config.toml
projector_hidden_layers = 2
target_momentum = 0.99
beta1 = 0.9
grad_clip = 1.0
weight_decay = 0.1
Rows from block 11 of a small self-supervised image encoder, named by matrix and row number. Rows with one number belong to one channel. Each number is 500 + 50 x the weight over its row's rms, rounded and kept within 0 to 999. All counts start at 0. Numbers have three digits each.
After each channel's rows are labels from the 100 images, of 14848, where the channel reaches its highest value: "patch colour" is the nearest of a few named colours to the mean colour under the peak. Only what is clearly more common there than usual is listed. The data: regions of photos with short descriptions (Visual Genome).
# convs0: expand pointwise conv (model.blocks.11.convs.0.weight, 128x32x1x1), inputs 0-31
# convs1: depthwise 3x3 conv (model.blocks.11.convs.1.weight, 128x1x3x3), a 3x3 kernel
# convs2: project pointwise conv (model.blocks.11.convs.2.weight, 32x128x1x1, transposed), outputs 0-31

convs0.6:591465543483430545572508390553514473571513503568467608523488488534506482491445544561571476478519
convs1.6:402541551488443513501505429
convs2.6:547501484442582488512491601528467568516463506432572450353446488529474514540557467506456479462491
patch colour: black

convs0.61:506460524447539550478532524475569478480388488405476484524517487523528482432609517461484418503609
convs1.61:494386450506452523465543530
convs2.61:524505449549620486443461535465584525536556542521508574513579524455486443546435446479459503510407
patch colour: white; pink

convs0.118:495494552457527519553596538443450444501506596464514580520456497486512516470493611567584493479420
convs1.118:406434516535521520573540496
convs2.118:407493552492472511521471477581502475512522520482492476461458501580492474431636567366511512516493
patch colour: black

convs0.83:612474497426501586443509565482535547552469475432539481476491529576539515562504508578578551519440
convs1.83:453441491527466447586552455
convs2.83:578548464539480583605495471494469442489522512523519610548512421421474513446489566502463551552540
patch colour: white

convs0.42:574499599497518450586550490456531545479540491571576516470451470498427520459411585583490491489508
convs1.42:525461433562543434497572475
convs2.42:523484541426459573419568494524491458585532513430442544554476485583559473441476533457592543505481
patch colour: black

convs0.107:513519508520506447422518410553617483504500550544560473555527575479447415569437474497564487517548
convs1.107:575545491448456461441439463
convs2.107:568565489496520538592491432399443425448540440462513587467499472469460544472457493566509440487447
patch colour: black

convs0.76:529484484478495453462574564614546500479489615516504410523530500464572499490530530527588477520593
convs1.76:465428474423485542419521523
convs2.76:455519522506447539448478592457548562554545613456435517525521441530550501503431435549435475473435
patch colour: white

convs0.97:559506475466452591477453472470415592583506526492520610544505408553547437517479524534537498504482
convs1.97:473598467466502555443458543
convs2.97:501513526476572507431523561545444518610478588379404458435487476494445494472503468493474486535477
patch colour: black

convs0.29:540626516577516434510510465366473573501538469482512553432500482443481503491438450509455535453490
convs1.29:497404425565519491476549503
convs2.29:472475568468509492444569384493607448497453455526554466475460520573549471492494586485584507477542
patch colour: black

convs0.40:513493551411532499440483438402493574546492481435547552589497399534444460501465428470523506537503
convs1.40:373528462496524557503489511
convs2.40:483468510414585463538492538623476478538534432496432515400472556474448555480531501506427538525548
patch colour: black

convs0.124:520441462465511600552478562550438551523528506450474614552511479503448404506486530557503522438578
convs1.124:470407477470500561563458546
convs2.124:585535475546548525578486551586502481576512611449445581478520453544425463514509478493431521521486
patch colour: black

convs0.31:539510487517424461510476581449490484410501476546452384535467584483494520493450572525585418505536
convs1.31:452436550512460566485571454
convs2.31:502438448365501461435472467469414503496484438464432478435487530519506532560514458499494399421512
patch colour: white; pink

convs0.30:463524520562463594521549445605442515475556486496466557531509507438422526508539480449396461485577
convs1.30:428575544496447482568456490
convs2.30:447514533422504500544543520464474468514498561429495420443444462640627505517470522530488481515515
patch colour: white; pink

convs0.71:427508505543390496512534540576507524513519635589493520603478483464528440512533449521511474455493
convs1.71:576488555551461559545484561
convs2.71:462472523518575394407518487495578515507444459539522578428504375460470506454479495514486536516437
patch colour: white

convs0.43:494547400515428563481496446462510473488535523416477479596457494556568471615472450473539479462552
convs1.43:516463492468459560513574405
convs2.43:551517440535566526457550537471493578566502572364511464518472568506490485541458455491498545542403
patch colour: black

convs0.111:419490496544474503486467368483522458588534524506515603547511533530540529592482463460567543435499
convs1.111:472464539475473580498418566
convs2.111:552482512487537433434507570529446524584527563435446559438518632508504496535510479521547534446434
patch colour: black

convs0.106:499522577499554574509560535481536460447443475490556487439439445457395453465490617544488518530555
convs1.106:562535466531485402474438532
convs2.106:525457466528563421540526528549438532580571433483497553497542526507400512580476426494450449520426
patch colour: black

convs0.33:472509468554469544420443427495494530439510508496619427576545508481433477527471439405494488515428
convs1.33:500465496502447458524613557
convs2.33:471477475580558450478560451494610543491403534536516531471562457489512511488545494469545546632483
patch colour: black

convs0.14:436476472597510479468405457424439478451507558517466535553524438468481564522427423430508516566518
convs1.14:428426474517469477532569560
convs2.14:509468473528571461502563336452584504497432468547576517563513502508466514501526511495568480571511
patch colour: black

convs0.112:492548506506523498461555497479444499502620520507557470514429587443473515520446597632464503502465
convs1.112:440410468488557539512568486
convs2.112:428460571474496463524506426607524448492549498523540480542448554560517505465545630425514543481468
patch colour: black

convs0.44:475502593429523493464488449473401470484503431458439518416518434484457428506474481550447444425567
convs1.44:443420447502523475577552514
convs2.44:489538543558621439498528488530557470549456592540521491519517507540560506511521585492561589569561
patch colour: black

convs0.49:432440497506501441582468553590583519515530549541530547481552575529520572530547439461437468448444
convs1.49:421440445480551546471560510
convs2.49:436535511544488484557499466445510394470477548573518519457515315457503496477514524509457534534509
patch colour: white

convs0.66:494488520513559489413499453514679515566479572518558483539531566553486466557458479448515491486512
convs1.66:542518548499523530447424410
convs2.66:461616480491446557489485458456457395411524472548472555483556489414528511438507575538548519485513
patch colour: black

convs0.50:493477565535578416417574355529538495500501521524508533615501504497462517509489525518564459490531
convs1.50:419544550412481507534493454
convs2.50:578560495472486518445501617415440561533505545382480488432453539519545498535480470569512463481511
patch colour: black

convs0.99:414491474538448413471584557479539497540530516660464535519479465475544439485463525527516509441469
convs1.99:568525544506431432567498537
convs2.99:517482520512512439469502538519534433509428523496457611394488349495465499433520464499515520565490
patch colour: black

convs0.53:477533537496469458523523490488506497473537573579535447556457494388469477475456581660467498517501
convs1.53:541532413526496446534557435
convs2.53:503470569392476505455512523549431474545548471468409585547487497509469548402497472492590523506428
patch colour: black

convs0.48:510525520457576613538528536452517529434574443522521535533454541560509433516430587539432498565500
convs1.48:488477484381579511527508482
convs2.48:465462485473543514487486485522381463500515481553579455542422538493449527514583631590502522479516
patch colour: black

convs0.51:507466503470486563553561503481514563451501450445621487436489537472401439443604475498435525511515
convs1.51:470596588507490454542508477
convs2.51:434503518496563513546533504526465497536519545470522483526477459480388569381528464405495424569434
patch colour: black

convs0.54:522528511523479478432527577522389529505464630549393452457532509504416486511500463540463471473462
convs1.54:522520474606506511448418507
convs2.54:468493548529550334560536476512465420502435565505513503462470560514471577539558530508529454453504
patch colour: black