From a checkpoint of a small self-supervised image encoder: 32-pixel images, adamw at rate 0.0048.
Rows from block 12 of a small self-supervised image encoder, named by matrix and row number. Rows with one number belong to one channel. Each number is 500 + 50 x the weight over its row's rms, rounded and kept within 0 to 999. All counts start at 0. Numbers have three digits each. After the name is the row's rms in percent of the matrix's.
After each channel's rows are labels from the 100 images, of 14848, where the channel reaches its highest value: "patch colour" is the nearest of a few named colours to the mean colour under the peak. Only what is clearly more common there than usual is listed. The data: regions of photos with short descriptions (Visual Genome).
# convs0: expand pointwise conv (model.blocks.12.convs.0.weight, 128x32x1x1), inputs 0-31
# convs1: depthwise 3x3 conv, stride 2 (model.blocks.12.convs.1.weight, 128x1x3x3), a 3x3 kernel
# convs2: project pointwise conv (model.blocks.12.convs.2.weight, 64x128x1x1, transposed), outputs 0-63

convs0.111 107:499432459460490596451499533551527521636543504483508525568530436539568393567461474489497490492511
convs1.111 100:538552498583589490537545501
convs2.111 086:431468480488388512431648497565476427513386496479481520437521379529443529511494548507488460566513482554573509505489436488524494489546536557520542550542483425533483548441517473460447519550406504
patch colour: white

convs0.17 096:488554559522453457454549548516485531501491547566487416460426455454513454526442505648419523489478
convs1.17 121:512436465498412415507466471
convs2.17 091:563550531521532480445504482445510446561539424450528491538554499562462445521504542453575507414554605495510445466628612421510508446525538482481467511390518533531437502513542497579479528514521412
patch colour: pink

convs0.25 112:487526514424485492465585536541489454500511484497524400480498531403487496494586651545530484525556
convs1.25 096:477462497456397461495444444
convs2.25 116:496522529521464475490527456415527520496580502537516542617436527514458462441457406456490521536534604480518557463502612524515473499574417604486516566476536439559485468442508448453384483521513443
patch colour: white; pink

convs0.69 100:476574470551559493506597490480503549523496481450640527501497525431482487528516597526482527487387
convs1.69 091:506463462488439403444466455
convs2.69 095:509545592610456448488512467505536526460589568453459549587429467509513529505515490486547553551548589500525422413456541446463542455535429570407566513418518534518436547458542507533449521466533481
patch colour: pink

convs0.9 101:470592488526504474471476532490496433408493520465470364468443569464482552567458515493512407471446
convs1.9 105:525545520559586542556557521
convs2.9 107:520527535485567437637600420549545446466502504516498464431451372559539506489451501456466585567502472479519556533473465573548512516504449510507508483637495551469513494559536465527438484442519539
patch colour: brown

convs0.46 096:571444445469614479448522458563462554556536375478530466471539553488465467571544502465460519520519
convs1.46 099:477440492439411454456448488
convs2.46 106:542522567518495505587461518422420508484586508422396399490384379498501496483518417488501450533494481460453430457493549574496505552541463525481484541521532460466435477461460511418421481461458513
patch colour: white

convs0.80 092:563461457478463559506433489511500545487597416528562529544541546445449425528452459450396505447474
convs1.80 101:513546511571604524542545504
convs2.80 085:531442487467418463461530470577525486412500513493572590436487534522494529589527609488463460426576531479523557510508448466595558448407460449425490474441433489459507556406468554499523509506479555
patch colour: pink; white

convs0.62 100:514526464550512552530477432499487493507511523497535393532540491548509440483470494455385528644577
convs1.62 086:511489500506573573522585562
convs2.62 093:438450473556468621489468519455498655479491583526453534508506542413396488484525480517405452570460536505556432503501469438544464480509507535508550425439496415561423466523487478467485531514453477
patch colour: grey

convs0.44 094:465554533506402516465559575602461516525640496496488520515486465479435478474468522522538550579457
convs1.44 095:476459448472445419460434467
convs2.44 109:528502559607470499491502419447524508542500426531480471623497511484507537561503458451501505452520544490508488482515499411548597498558488520496557538421527431532522590456598519539442461370446423
patch colour: pink; white

convs0.68 102:492418469446516511471444566508558555564523547487584446522419469579575454573471482468500476415492
convs1.68 115:515525513540584573510566556
convs2.68 104:547444451484397517422578503452407515486385466508519484475516434464423502454522518474447498540488489480559550503494529488527419468534435508556542535494439360519508457455495442402479514516426413
patch colour: grey

convs0.54 100:466464404530457469545393495443473538551571522524527476572529508481510559596461458431471546466564
convs1.54 101:560530509577557531484548572
convs2.54 079:452430416499475484382576507527488467508450469565551563549555663431492479475494569495559466437525506535506526572533478494574519530544493528486476523513440443562573560476538537512446455555497424
patch colour: pink

convs0.108 098:495554487544561472465468435369496568540539532478605469477504536430430492487462440521448488451448
convs1.108 087:484395492420449520479533519
convs2.108 102:497496531469565520506461480492552437507482475497439479495557586495560524499547472482436513530509465531543499442453549497393536452521470469507432480453547572468379477600456583565618600511533586
patch colour: black

convs0.31 092:479476577397501453540444445485428487507617489522564481552392503511468500541487558512499477420500
convs1.31 107:499517512537576558524581567
convs2.31 096:521492407435453473411477558536494537460528472516502503472482492440566388475609548503562506455410538490504458452499503477474477641469503525407422562524531424471429438539460505459459473553529503
patch colour: black

convs0.81 087:540416449412489510521523473455465473491541457451565428554434547509520418553526528477525470437613
convs1.81 091:472551568539573562556520487
convs2.81 083:526477455493439536385429544515525444525429529607545497517546556458493474508585497484523553382433474527579521517534542348466482490465515457551516571484495432423552518459538474537540505502524462
patch colour: brown

convs0.14 107:538508463604445514521482440415506557504430545516483455507518550491473454491478369619481473491501
convs1.14 115:503490499528434447452426418
convs2.14 094:507543495506534494474546532552418562482424411435564488425525413515566512529500598498526511501493397436492419451436499520447526566472580452543433463515469572524477466580475486485617532513482448
patch colour: black