Weights of a small self-supervised image encoder: adamw at rate 0.0048, 5700 steps.
Rows from block 12 of a small self-supervised image encoder, named by matrix and row number. Rows with one number belong to one channel. Each number is 128 + 24 x the weight over its row's rms, rounded and kept within 0 to 255. All counts start at 0. Numbers have three digits each. After the name is the row's rms in percent of the matrix's.
Before each channel's rows are labels from the 100 images, of 14848, where the channel reaches its highest value: "patch colour" is the nearest of a few named colours to the mean colour under the peak; "place" is the part of the image that holds the peak. Only what is clearly more common there than usual is listed. The data: regions of photos with short descriptions (Visual Genome).
# convs0: expand pointwise conv (model.blocks.12.convs.0.weight, 128x32x1x1), inputs 0-31
# convs1: depthwise 3x3 conv, stride 2 (model.blocks.12.convs.1.weight, 128x1x3x3), a 3x3 kernel
# convs2: project pointwise conv (model.blocks.12.convs.2.weight, 64x128x1x1, transposed), outputs 0-63

patch colour: white
place: bottom right
convs0.53 133:163143079134101145147130090110084115135145143062114129131132148149156115155119128127153112130153
convs1.53 109:128122119127152161125166171
convs2.53 112:121165138122175109109122122109166116166142166144118138159137133171079108125114103111173152148150133124144117148156167125127118117176098158142152143127135168147131104126160110163122140152171123

patch colour: brown
place: bottom centre
convs0.3 113:145127113160119147116117092099137192133172117153146130145138158132122111145075116120118149161110
convs1.3 096:126103101093138123157155158
convs2.3 093:145130136117113145142117117160155133099158132152108149083175160120176124109141119118079127129106130133149112095147149118123158113128139097104099106120149164081082115167112149151140145115140179

patch colour: black
place: bottom left; bottom right
convs0.101 097:118144144135111141114159140141116107145146117189134098128114141114130117135113186181084137124156
convs1.101 089:132108119123146155120169171
convs2.101 090:123075133130136156138122137167145131110131158130111121109118148126162116105157153159133108116100122175126126126083108134099145136112155114116096101149111125115092152183096192121157143165116152

patch colour: white; pink
place: top right; bottom right
convs0.99 119:161132102146085149172094114139082112113153180104143141123126126142136105106137127091153120143130
convs1.99 097:125115147118145182119133163
convs2.99 106:142147157103122143109105139101142142133146134112129118122131106168086112116137113118141124127143152092126091083163199112102102101147143127112152124109137187163081095123100117119140126158152146

patch colour: black
place: middle right; top right
convs0.95 111:104109095145170124100134139156146121122123151143133124115147139155148127149124151096176155192105
convs1.95 104:132114079121110090109112117
convs2.95 119:128153126138105070111124126147120094091149149143099137133089136134144132159170136142153121124119121126092090126110102143122134161101107155089143175154149076079108154100117148115106147111141120

patch colour: pink; white
place: bottom left
convs0.29 091:147104131077147124112138114134127121131163086136153135143066108121142120127088156143106145169115
convs1.29 094:124114136105083123108085119
convs2.29 108:123129171183173112148145095074120127156154141116091102148127122140090157153134103127142114142141126149134107143149117141145157122140116129114159129129119101148132154126183118157106091117093075

patch colour: grey
place: bottom left
convs0.61 103:120127115177113136160125122080128154070130115137112144167166108108105118102148129118158100117130
convs1.61 091:130141126122117091140088086
convs2.61 096:130150087125124151120151137134120117105065101134144145113148110111192138107098162136155162141101096126140137129083121124083139155168145130152140145131102134122137110153135126148188114135147097

patch colour: black
place: bottom centre
convs0.114 088:124118129096098133072132197138106115148125142087093158102151119128139114117138098138135119129110
convs1.114 089:130104097117094081116125129
convs2.114 093:101089118107141157130082146118137174153129151164148121142103175096132094155140120135099105102115142106109152139108089125145147144101121120118120080119162092140168113095112126113127118130086164

patch colour: grey
place: bottom right
convs0.4 103:135138120173116135119135109127143159125165141147146159121183170121138144135097131137127164160078
convs1.4 119:115141157156163156150154135
convs2.4 105:166098127119124158151145128169118109106140092112126125082182137144148140111086139123114108101122143130129145123133137123129157108117166076135107104134087154102083164156122177155132130135118162

patch colour: white; pink
place: bottom left
convs0.104 096:119137092153116208140099133093125146084114116114118127169124128110141147123127114127135089145133
convs1.104 102:125123121139158145138175166
convs2.104 097:110133155111142119145132094137109163132168144145109119112145122158041130129112102097105114159156164135123104157147122157155106121097110124115140118146170100118098131141137125125076142149097100

patch colour: pink
place: bottom right
convs0.20 106:155095062120094126154092131102123139097137102121123111125113166147150110158127090104143119129123
convs1.20 101:123144138152165145144165158
convs2.20 098:175106151118141120135138079133135120109147130167154149184110176144114113132131101064120130093143165124142138112124132104116160085125093110136123147119136112116135156065140148114108137145124130

patch colour: grey
place: bottom left
convs0.94 070:116159156123163097134126161131118130118128131140121127094109128131130159158096160161083064135138
convs1.94 075:143109155111083115141104102
convs2.94 053:145153121160137144109157139087108135172133108112108123141126155132097129089113098130165110106130152164151145134180187125126130116162158120147138144129115107158138137113158106107082110164089105

patch colour: black
place: top right
convs0.125 103:150172135122119167122107138086100124120188136125106144145105111127129154135075120165130123150120
convs1.125 098:112130125125156152138161177
convs2.125 086:088170141101135097136116146144128099126142169136138130088078108180122140140118107138112108141153099105090138156150116163154101163127099149117112116174161151128151103100096133110118148143109128

patch colour: black
place: bottom right
convs0.65 082:117131126113108112138104108183130089082145132137147106120110177103136138151135145143100083100115
convs1.65 100:130152139145164157136154164
convs2.65 094:149105126096147087120154120136122134125150111120149128111109087121160130157175167121120127119121124093131120089086111154124144155092131122077112099137087130117111102131136143146193076111116140

patch colour: pink; white
place: top centre
convs0.60 094:108153126163135184160112157123156118101089153126150145132148137126131149082152136119086132153129
convs1.60 105:160166139150168147135123121
convs2.60 099:139101123129089166125140133119107179116118114115095106117160098089112128109130143118118122155099152144173101109128117151120125153127137139133150135109131076104064127136140108120102086149097074

patch colour: black
place: bottom right
convs0.24 100:140143136103130177155112125144108155122209140126126145148129122084141130132110163158116144140119
convs1.24 113:133132128144178154143163145
convs2.24 093:121131126084127106118140136168125115083152162126132145075128142173135143134127167131131094136144140137110112152124106176125131132089124117098100110170127158094096108117083167129152145175128123

patch colour: white; pink
place: bottom right
convs0.100 101:147122097127100117170112156159146091115099148180115100119147140149153122128142137135134112122187
convs1.100 085:120100125129107130131150186
convs2.100 073:130085136109160093104153133121103102123111106142140150124158203174131121104134151126138094104138106137126124118112121115150146124153156126105115106148068111155136174117130159094157114157126107

patch colour: black
place: bottom right
convs0.55 092:139116139124135086151110120146130082120138126131128125099104157165161155173093157114086150103116
convs1.55 102:152140123144124094120096084
convs2.55 093:132106142133114130138124139113122130143185161088093128116136129125090162120150129137135097143142173181134159147179123146145070093095141141098124126138099135133124098155116099116106128124110083