From a checkpoint of a small self-supervised image encoder: 2.46M parameters.
Rows from block 11 of a small self-supervised image encoder, named by matrix and row number. Rows with one number belong to one channel. Each number is 128 + 32 x the weight over its row's rms, rounded and kept within 0 to 255. All counts start at 0. Numbers have three digits each. After the name is the row's rms in percent of the matrix's.
Before each channel's rows are labels from the 100 images, of 14848, where the channel reaches its highest value: "patch colour" is the nearest of a few named colours to the mean colour under the peak. Only what is clearly more common there than usual is listed. The data: regions of photos with short descriptions (Visual Genome).
# convs0: expand pointwise conv (model.blocks.11.convs.0.weight, 128x32x1x1), inputs 0-31
# convs1: depthwise 3x3 conv (model.blocks.11.convs.1.weight, 128x1x3x3), a 3x3 kernel
# convs2: project pointwise conv (model.blocks.11.convs.2.weight, 32x128x1x1, transposed), outputs 0-31

patch colour: black
convs0.126 090:097163116161117104071122135163131129087117148107092088189062133111150102138182136093113150093074
convs1.126 111:121138126125073099162176169
convs2.126 088:115139113128106113074140138069152169117044112100168106053135100148152169139128109162137126105098

patch colour: black
convs0.103 109:111135180127146112151163135151149095083072165138124159159057185123155150098150185156120098139154
convs1.103 083:119129148178165068111097123
convs2.103 111:159078077091183138137104104157117144115135031118127136152124110123085107155159119091078121132095

patch colour: pink
convs0.60 128:081147153169158122097120071070125146093139169124121113234108139111162155134129099129133154141125
convs1.60 114:156129096104155190101098103
convs2.60 121:110123109147123133148157149069184125114093097160181104081077126189184132127122155142170147152164

patch colour: white
convs0.67 090:136064144110146109143162145159163125132137074129119201069164117124144068102135096132136183097148
convs1.67 113:184134124165161079116149152
convs2.67 079:071094169106127090049140120109173156163097144137130104172110053130138151094136134132152170120131

patch colour: white
convs0.45 112:096126069170177150122126137126143135126168083109047158177149145144187144144121117112071142150138
convs1.45 104:133103105098143140076192123
convs2.45 116:093177107140141140170125162137153100105123215085156088146081154092130113122178120095113096105093

patch colour: white
convs0.121 094:169112115113166128152169104131154144121150144136227155151093177139122084140131127112160095150061
convs1.121 069:078108117108087130111069109
convs2.121 114:140123098139121172136057165108150173115134143075108145156140128123159156143075056150096088120082

patch colour: black
convs0.22 089:119070162105135086147167073184159130119114150159129175180112155088160110131114178187139128132133
convs1.22 101:120143120157178145102072090
convs2.22 097:127179104199162144126111082103148174141118147089124151185172171102100145137101111074140114159103

patch colour: black
convs0.72 110:186193163145092136075178125167108134144098115112085153138143119075153130145139174176131161157149
convs1.72 093:147129130179144170153152182
convs2.72 104:124155152160115136094182099132169115132093118189088147138156115105140123066125165145151185194158

patch colour: white; pink
convs0.91 122:189109129153106135165150071096111181125206136127131175125109150124132058171124143161138103125131
convs1.91 114:064166130177109106127105129
convs2.91 122:133088088112119148090115135160151155141174086156115127120160127183172051145053116106101147142142

patch colour: pink
convs0.35 124:082157130117135111130166143122130071112138167171106141123114211114180167129146168166116059113136
convs1.35 124:120095104094164194135154133
convs2.35 128:081090127113129070160093133208149094096107107154113103064156124115150121140146125095074132090121

patch colour: pink
convs0.105 079:115172151132098123053079097114147133106123195122106111200110129175155123146095114145167108110092
convs1.105 093:127127092096140181090079117
convs2.105 063:154111132080119170110163140142117195141169075150132147154156128114169123079108152117166191163174

patch colour: white
convs0.47 111:116139120168124112110140065146122087098104143135112088184152173072101161121181107129129053149152
convs1.47 118:142159122124163104106053122
convs2.47 107:133097103055107167147101146165090111105146112085152124119087119158152113090208126077125154161125

patch colour: white
convs0.68 089:167139115170168102145187092124207107120158122136184149146129163129138112104116155116159128190176
convs1.68 108:124153139090088083141168168
convs2.68 089:173169130168198100143146102119166108189128153187098145098145164087123133144112157139164167142160

patch colour: grey
convs0.16 127:104157124163165156154152111117132061083116147156139135163147128088107146051125154090114119204116
convs1.16 097:098146150060151148105108161
convs2.16 146:182154155114178136091147135090105195186103156109096095128148110131116070133136121145086147143183

patch colour: black
convs0.8 096:107130127147119083073085109115087150139136179092097107151107142118126114200065090139132138065103
convs1.8 100:100112107132100129176194143
convs2.8 073:107097167127172050120173090150128142180097165075155094148099141137116176127167125127135131148085

patch colour: white
convs0.5 084:132154102145131195113111119089080125110150171060099159165099149082161128134160115152147082076145
convs1.5 082:143132159145179153164183115
convs2.5 070:106127133159078128136123147111138178120145098137143141166162172066147135134076083215137111085107

patch colour: pink
convs0.38 094:121142066146144135123056139112095161110170127089126174096138149128154144132086098131097150117039
convs1.38 095:115206142139162099127149142
convs2.38 083:086124115146119121100111116119194131128167117144172159177167135044100142110109117111169164130065

patch colour: pink
convs0.82 074:131119153154141140148205143130162180122176111147146171111126160129061049151108116153152143134104
convs1.82 102:098110162056116122129104099
convs2.82 064:144189105166095113121095144074106108098058172129127129092120157122122136144131098200104088119169

patch colour: black
convs0.84 083:135109153053098074091148132123103160151157154123148112134081115109068107146118151172130131068075
convs1.84 132:126143125120144119131220123
convs2.84 078:088083214113102115144122114160120080133137151118095155132125098135139167074204116086128127099111

patch colour: black
convs0.117 121:132174119158164158118178080138151073080153167146176134161135152119145144100120194102151127176100
convs1.117 101:099120156077093187128136141
convs2.117 152:172172131111153169124136157104083187167105115097107068116166147122139088144161142159075154158168

patch colour: white; pink
convs0.122 121:064142121141147140121123108097097074085129124112093125158144143056111177117170105065097137119176
convs1.122 101:125077150170145073113156134
convs2.122 129:127146123137126149142154119142124170130069149111129082097092097201182124150079123172116105204137

patch colour: white
convs0.7 080:126072120120122130108105114229168095142134183123185161129135118168151116158169148104124100099114
convs1.7 067:098068108146127175160147149
convs2.7 086:135165093169128137155127153123138094131115207169093177103121078141168122160117149158141204150120

patch colour: pink; white
convs0.73 110:126153085103148174143074096132079189135152124118136163171151116122110062145083132140098175083130
convs1.73 105:101181089121140138170086145
convs2.73 123:126101103112176137130088152182126158107154124135117114162162166087098068154106079099064086121095

patch colour: pink; white
convs0.56 081:114139100202123142184124166114143080097163159181101128171144082114133120092103127103090165150089
convs1.56 094:182124192154118132126098107
convs2.56 092:149103135176174064170111110127151141148081163127166181084131052132089166124111128136120134150110