A small self-supervised image encoder, trained from scratch.
Model: 2.46M parameters, 32-pixel images, arch efficientnet, norm batchnorm, activation silu, depths [6, 6, 6], widths [16, 32, 64].
Rows from block 5 of a small self-supervised image encoder, named by matrix and row number. Rows with one number belong to one channel. Each number is 128 + 24 x the weight over its row's rms, rounded and kept within 0 to 255. All counts start at 0. Numbers have three digits each. After the name is the row's rms in percent of the matrix's.
After each channel's rows are labels from the 100 images, of 14848, where the channel reaches its highest value: "colour at peak" is the nearest of a few named colours to the mean colour under the peak. Only what is clearly more common there than usual is listed. The data: regions of photos with short descriptions (Visual Genome).
# convs0: expand pointwise conv (model.blocks.5.convs.0.weight, 64x16x1x1), inputs 0-15
# convs1: depthwise 3x3 conv (model.blocks.5.convs.1.weight, 64x1x3x3), a 3x3 kernel
# convs2: project pointwise conv (model.blocks.5.convs.2.weight, 16x64x1x1, transposed), outputs 0-15

convs0.11 115:120113097155165125108119153103131103133144176098
convs1.11 095:144149151148094099117090123
convs2.11 101:157116141109144131129118146110161073130084110148
colour at peak: white

convs0.20 088:129101141162129122104132129149108156066105150134
convs1.20 097:138100118143141113084165112
convs2.20 086:121125113148122120170082129089128149112089102140
colour at peak: black

convs0.16 081:119107127158142168114167094138138107139164159139
convs1.16 084:107144110114167126091096135
convs2.16 073:139124146155122107110084100114130141144185103125
colour at peak: white

convs0.47 112:084104132145108170094163140137141116108146104125
convs1.47 115:103147141089173137120139143
convs2.47 118:151146127092111146133098156118128170138169152106
colour at peak: white; pink

convs0.0 090:117125168159120106122120101095156098149170142126
convs1.0 083:129151186140139151150127125
convs2.0 055:120114177108107118155095139117126143131084126090
colour at peak: white

convs0.33 113:131149116166113111110124081081122129142156102144
convs1.33 082:165153149118098113132097104
convs2.33 100:118078115138147113128152174132096147126099147108
colour at peak: white

convs0.61 116:091131124160160144105146096095173122112135123141
convs1.61 084:113099145157093107149151109
convs2.61 086:112108159171109100124135117128094152113138088156
colour at peak: black

convs0.21 085:119091100093101117174126116143138128092130096134
convs1.21 092:085147126082136131101136127
convs2.21 096:130100116124137109193136160146127129104100150108
colour at peak: black

convs0.12 112:124149149125136138121132105086070161112108152117
convs1.12 091:141123128112177163114104110
convs2.12 099:135125066098117106127138127085136132132152094130
colour at peak: black

convs0.62 110:101135113176135097120174123124147141103120165137
convs1.62 097:122077097158123122145126146
convs2.62 130:167088163114137094147154113131147142113129142163
colour at peak: black

convs0.7 097:114121123161126115103123172116121138130148188099
convs1.7 110:152179148147145145150116137
convs2.7 090:107115135094152103116156084104119119120116080124
colour at peak: white; pink

convs0.46 103:105078122147087104115147116097094120151130119136
convs1.46 096:121087128109126156124173145
convs2.46 101:057131103142149124134116116120120125132102134086
colour at peak: white

convs0.30 107:156097086158134138103129114171132148151123146155
convs1.30 145:138115122149066126144119111
convs2.30 115:150155155102112116174102171095143126129123141117
colour at peak: black

convs0.53 117:099086115170144136116174107152135105131136107137
convs1.53 090:132106149144087149137093151
convs2.53 113:151133101134096091152096151109116154170134145138
colour at peak: white

convs0.35 100:067144135127137131151134113103127114147105078128
convs1.35 087:148108104143096084126150138
convs2.35 117:131110155105157139115117081125132113077153104140
colour at peak: pink

convs0.39 087:138190168130125135123121160099102115148128109135
convs1.39 082:135100112113092172126150139
convs2.39 098:129129171134051138121140133114114124141149134135
colour at peak: black

convs0.63 084:115089157082100099129148100138125145104114114109
convs1.63 091:110110134148162114107100090
convs2.63 104:136118118130198116096147130134151118156114156120
colour at peak: black

convs0.15 102:162129114137146136144142076142125111091086136152
convs1.15 075:124116115110102121137188138
convs2.15 104:145088103121133128149128149150104120148070103110
colour at peak: pink; white

convs0.54 118:132084122122119110072111126124136093105145132162
convs1.54 113:112125111084142171120150139
convs2.54 110:126124132135135145162134143128193144143156145087
colour at peak: white

convs0.18 114:077149137159136131106122093119125116127116172162
convs1.18 100:150140140093090097128138154
convs2.18 101:182145132123088141125156154114113126130113168150
colour at peak: white

convs0.1 103:122097081166118146109141110142132106167132100143
convs1.1 117:150091138082156134132139118
convs2.1 125:118153116177072151123135144141129132149145117097
colour at peak: white

convs0.32 127:133120111157067157101140153162144144138142133125
convs1.32 120:100130117114176087125120133
convs2.32 134:118113131088164095144107152090139135100129137094
colour at peak: white; pink

convs0.31 084:132092129125142138119087139126146092127077130167
convs1.31 119:141149126148187116108121119
convs2.31 108:117118132150111102112106154163179114118097108154
colour at peak: white

convs0.19 083:112120136144089119093119112119175091095113119146
convs1.19 075:162168145140117138154155147
convs2.19 048:135113133081154092126105138098104141142162114098
colour at peak: white

convs0.42 103:127125141164131152081107159103112159097113110139
convs1.42 079:106141104120161106156092144
convs2.42 094:119131090149132127117107117113059158147135117113
colour at peak: black

convs0.27 090:117109100113098162088155117141154145114120170136
convs1.27 086:101109138084150146099136147
convs2.27 116:171154117066116150123137121128141141114166133127
colour at peak: white; pink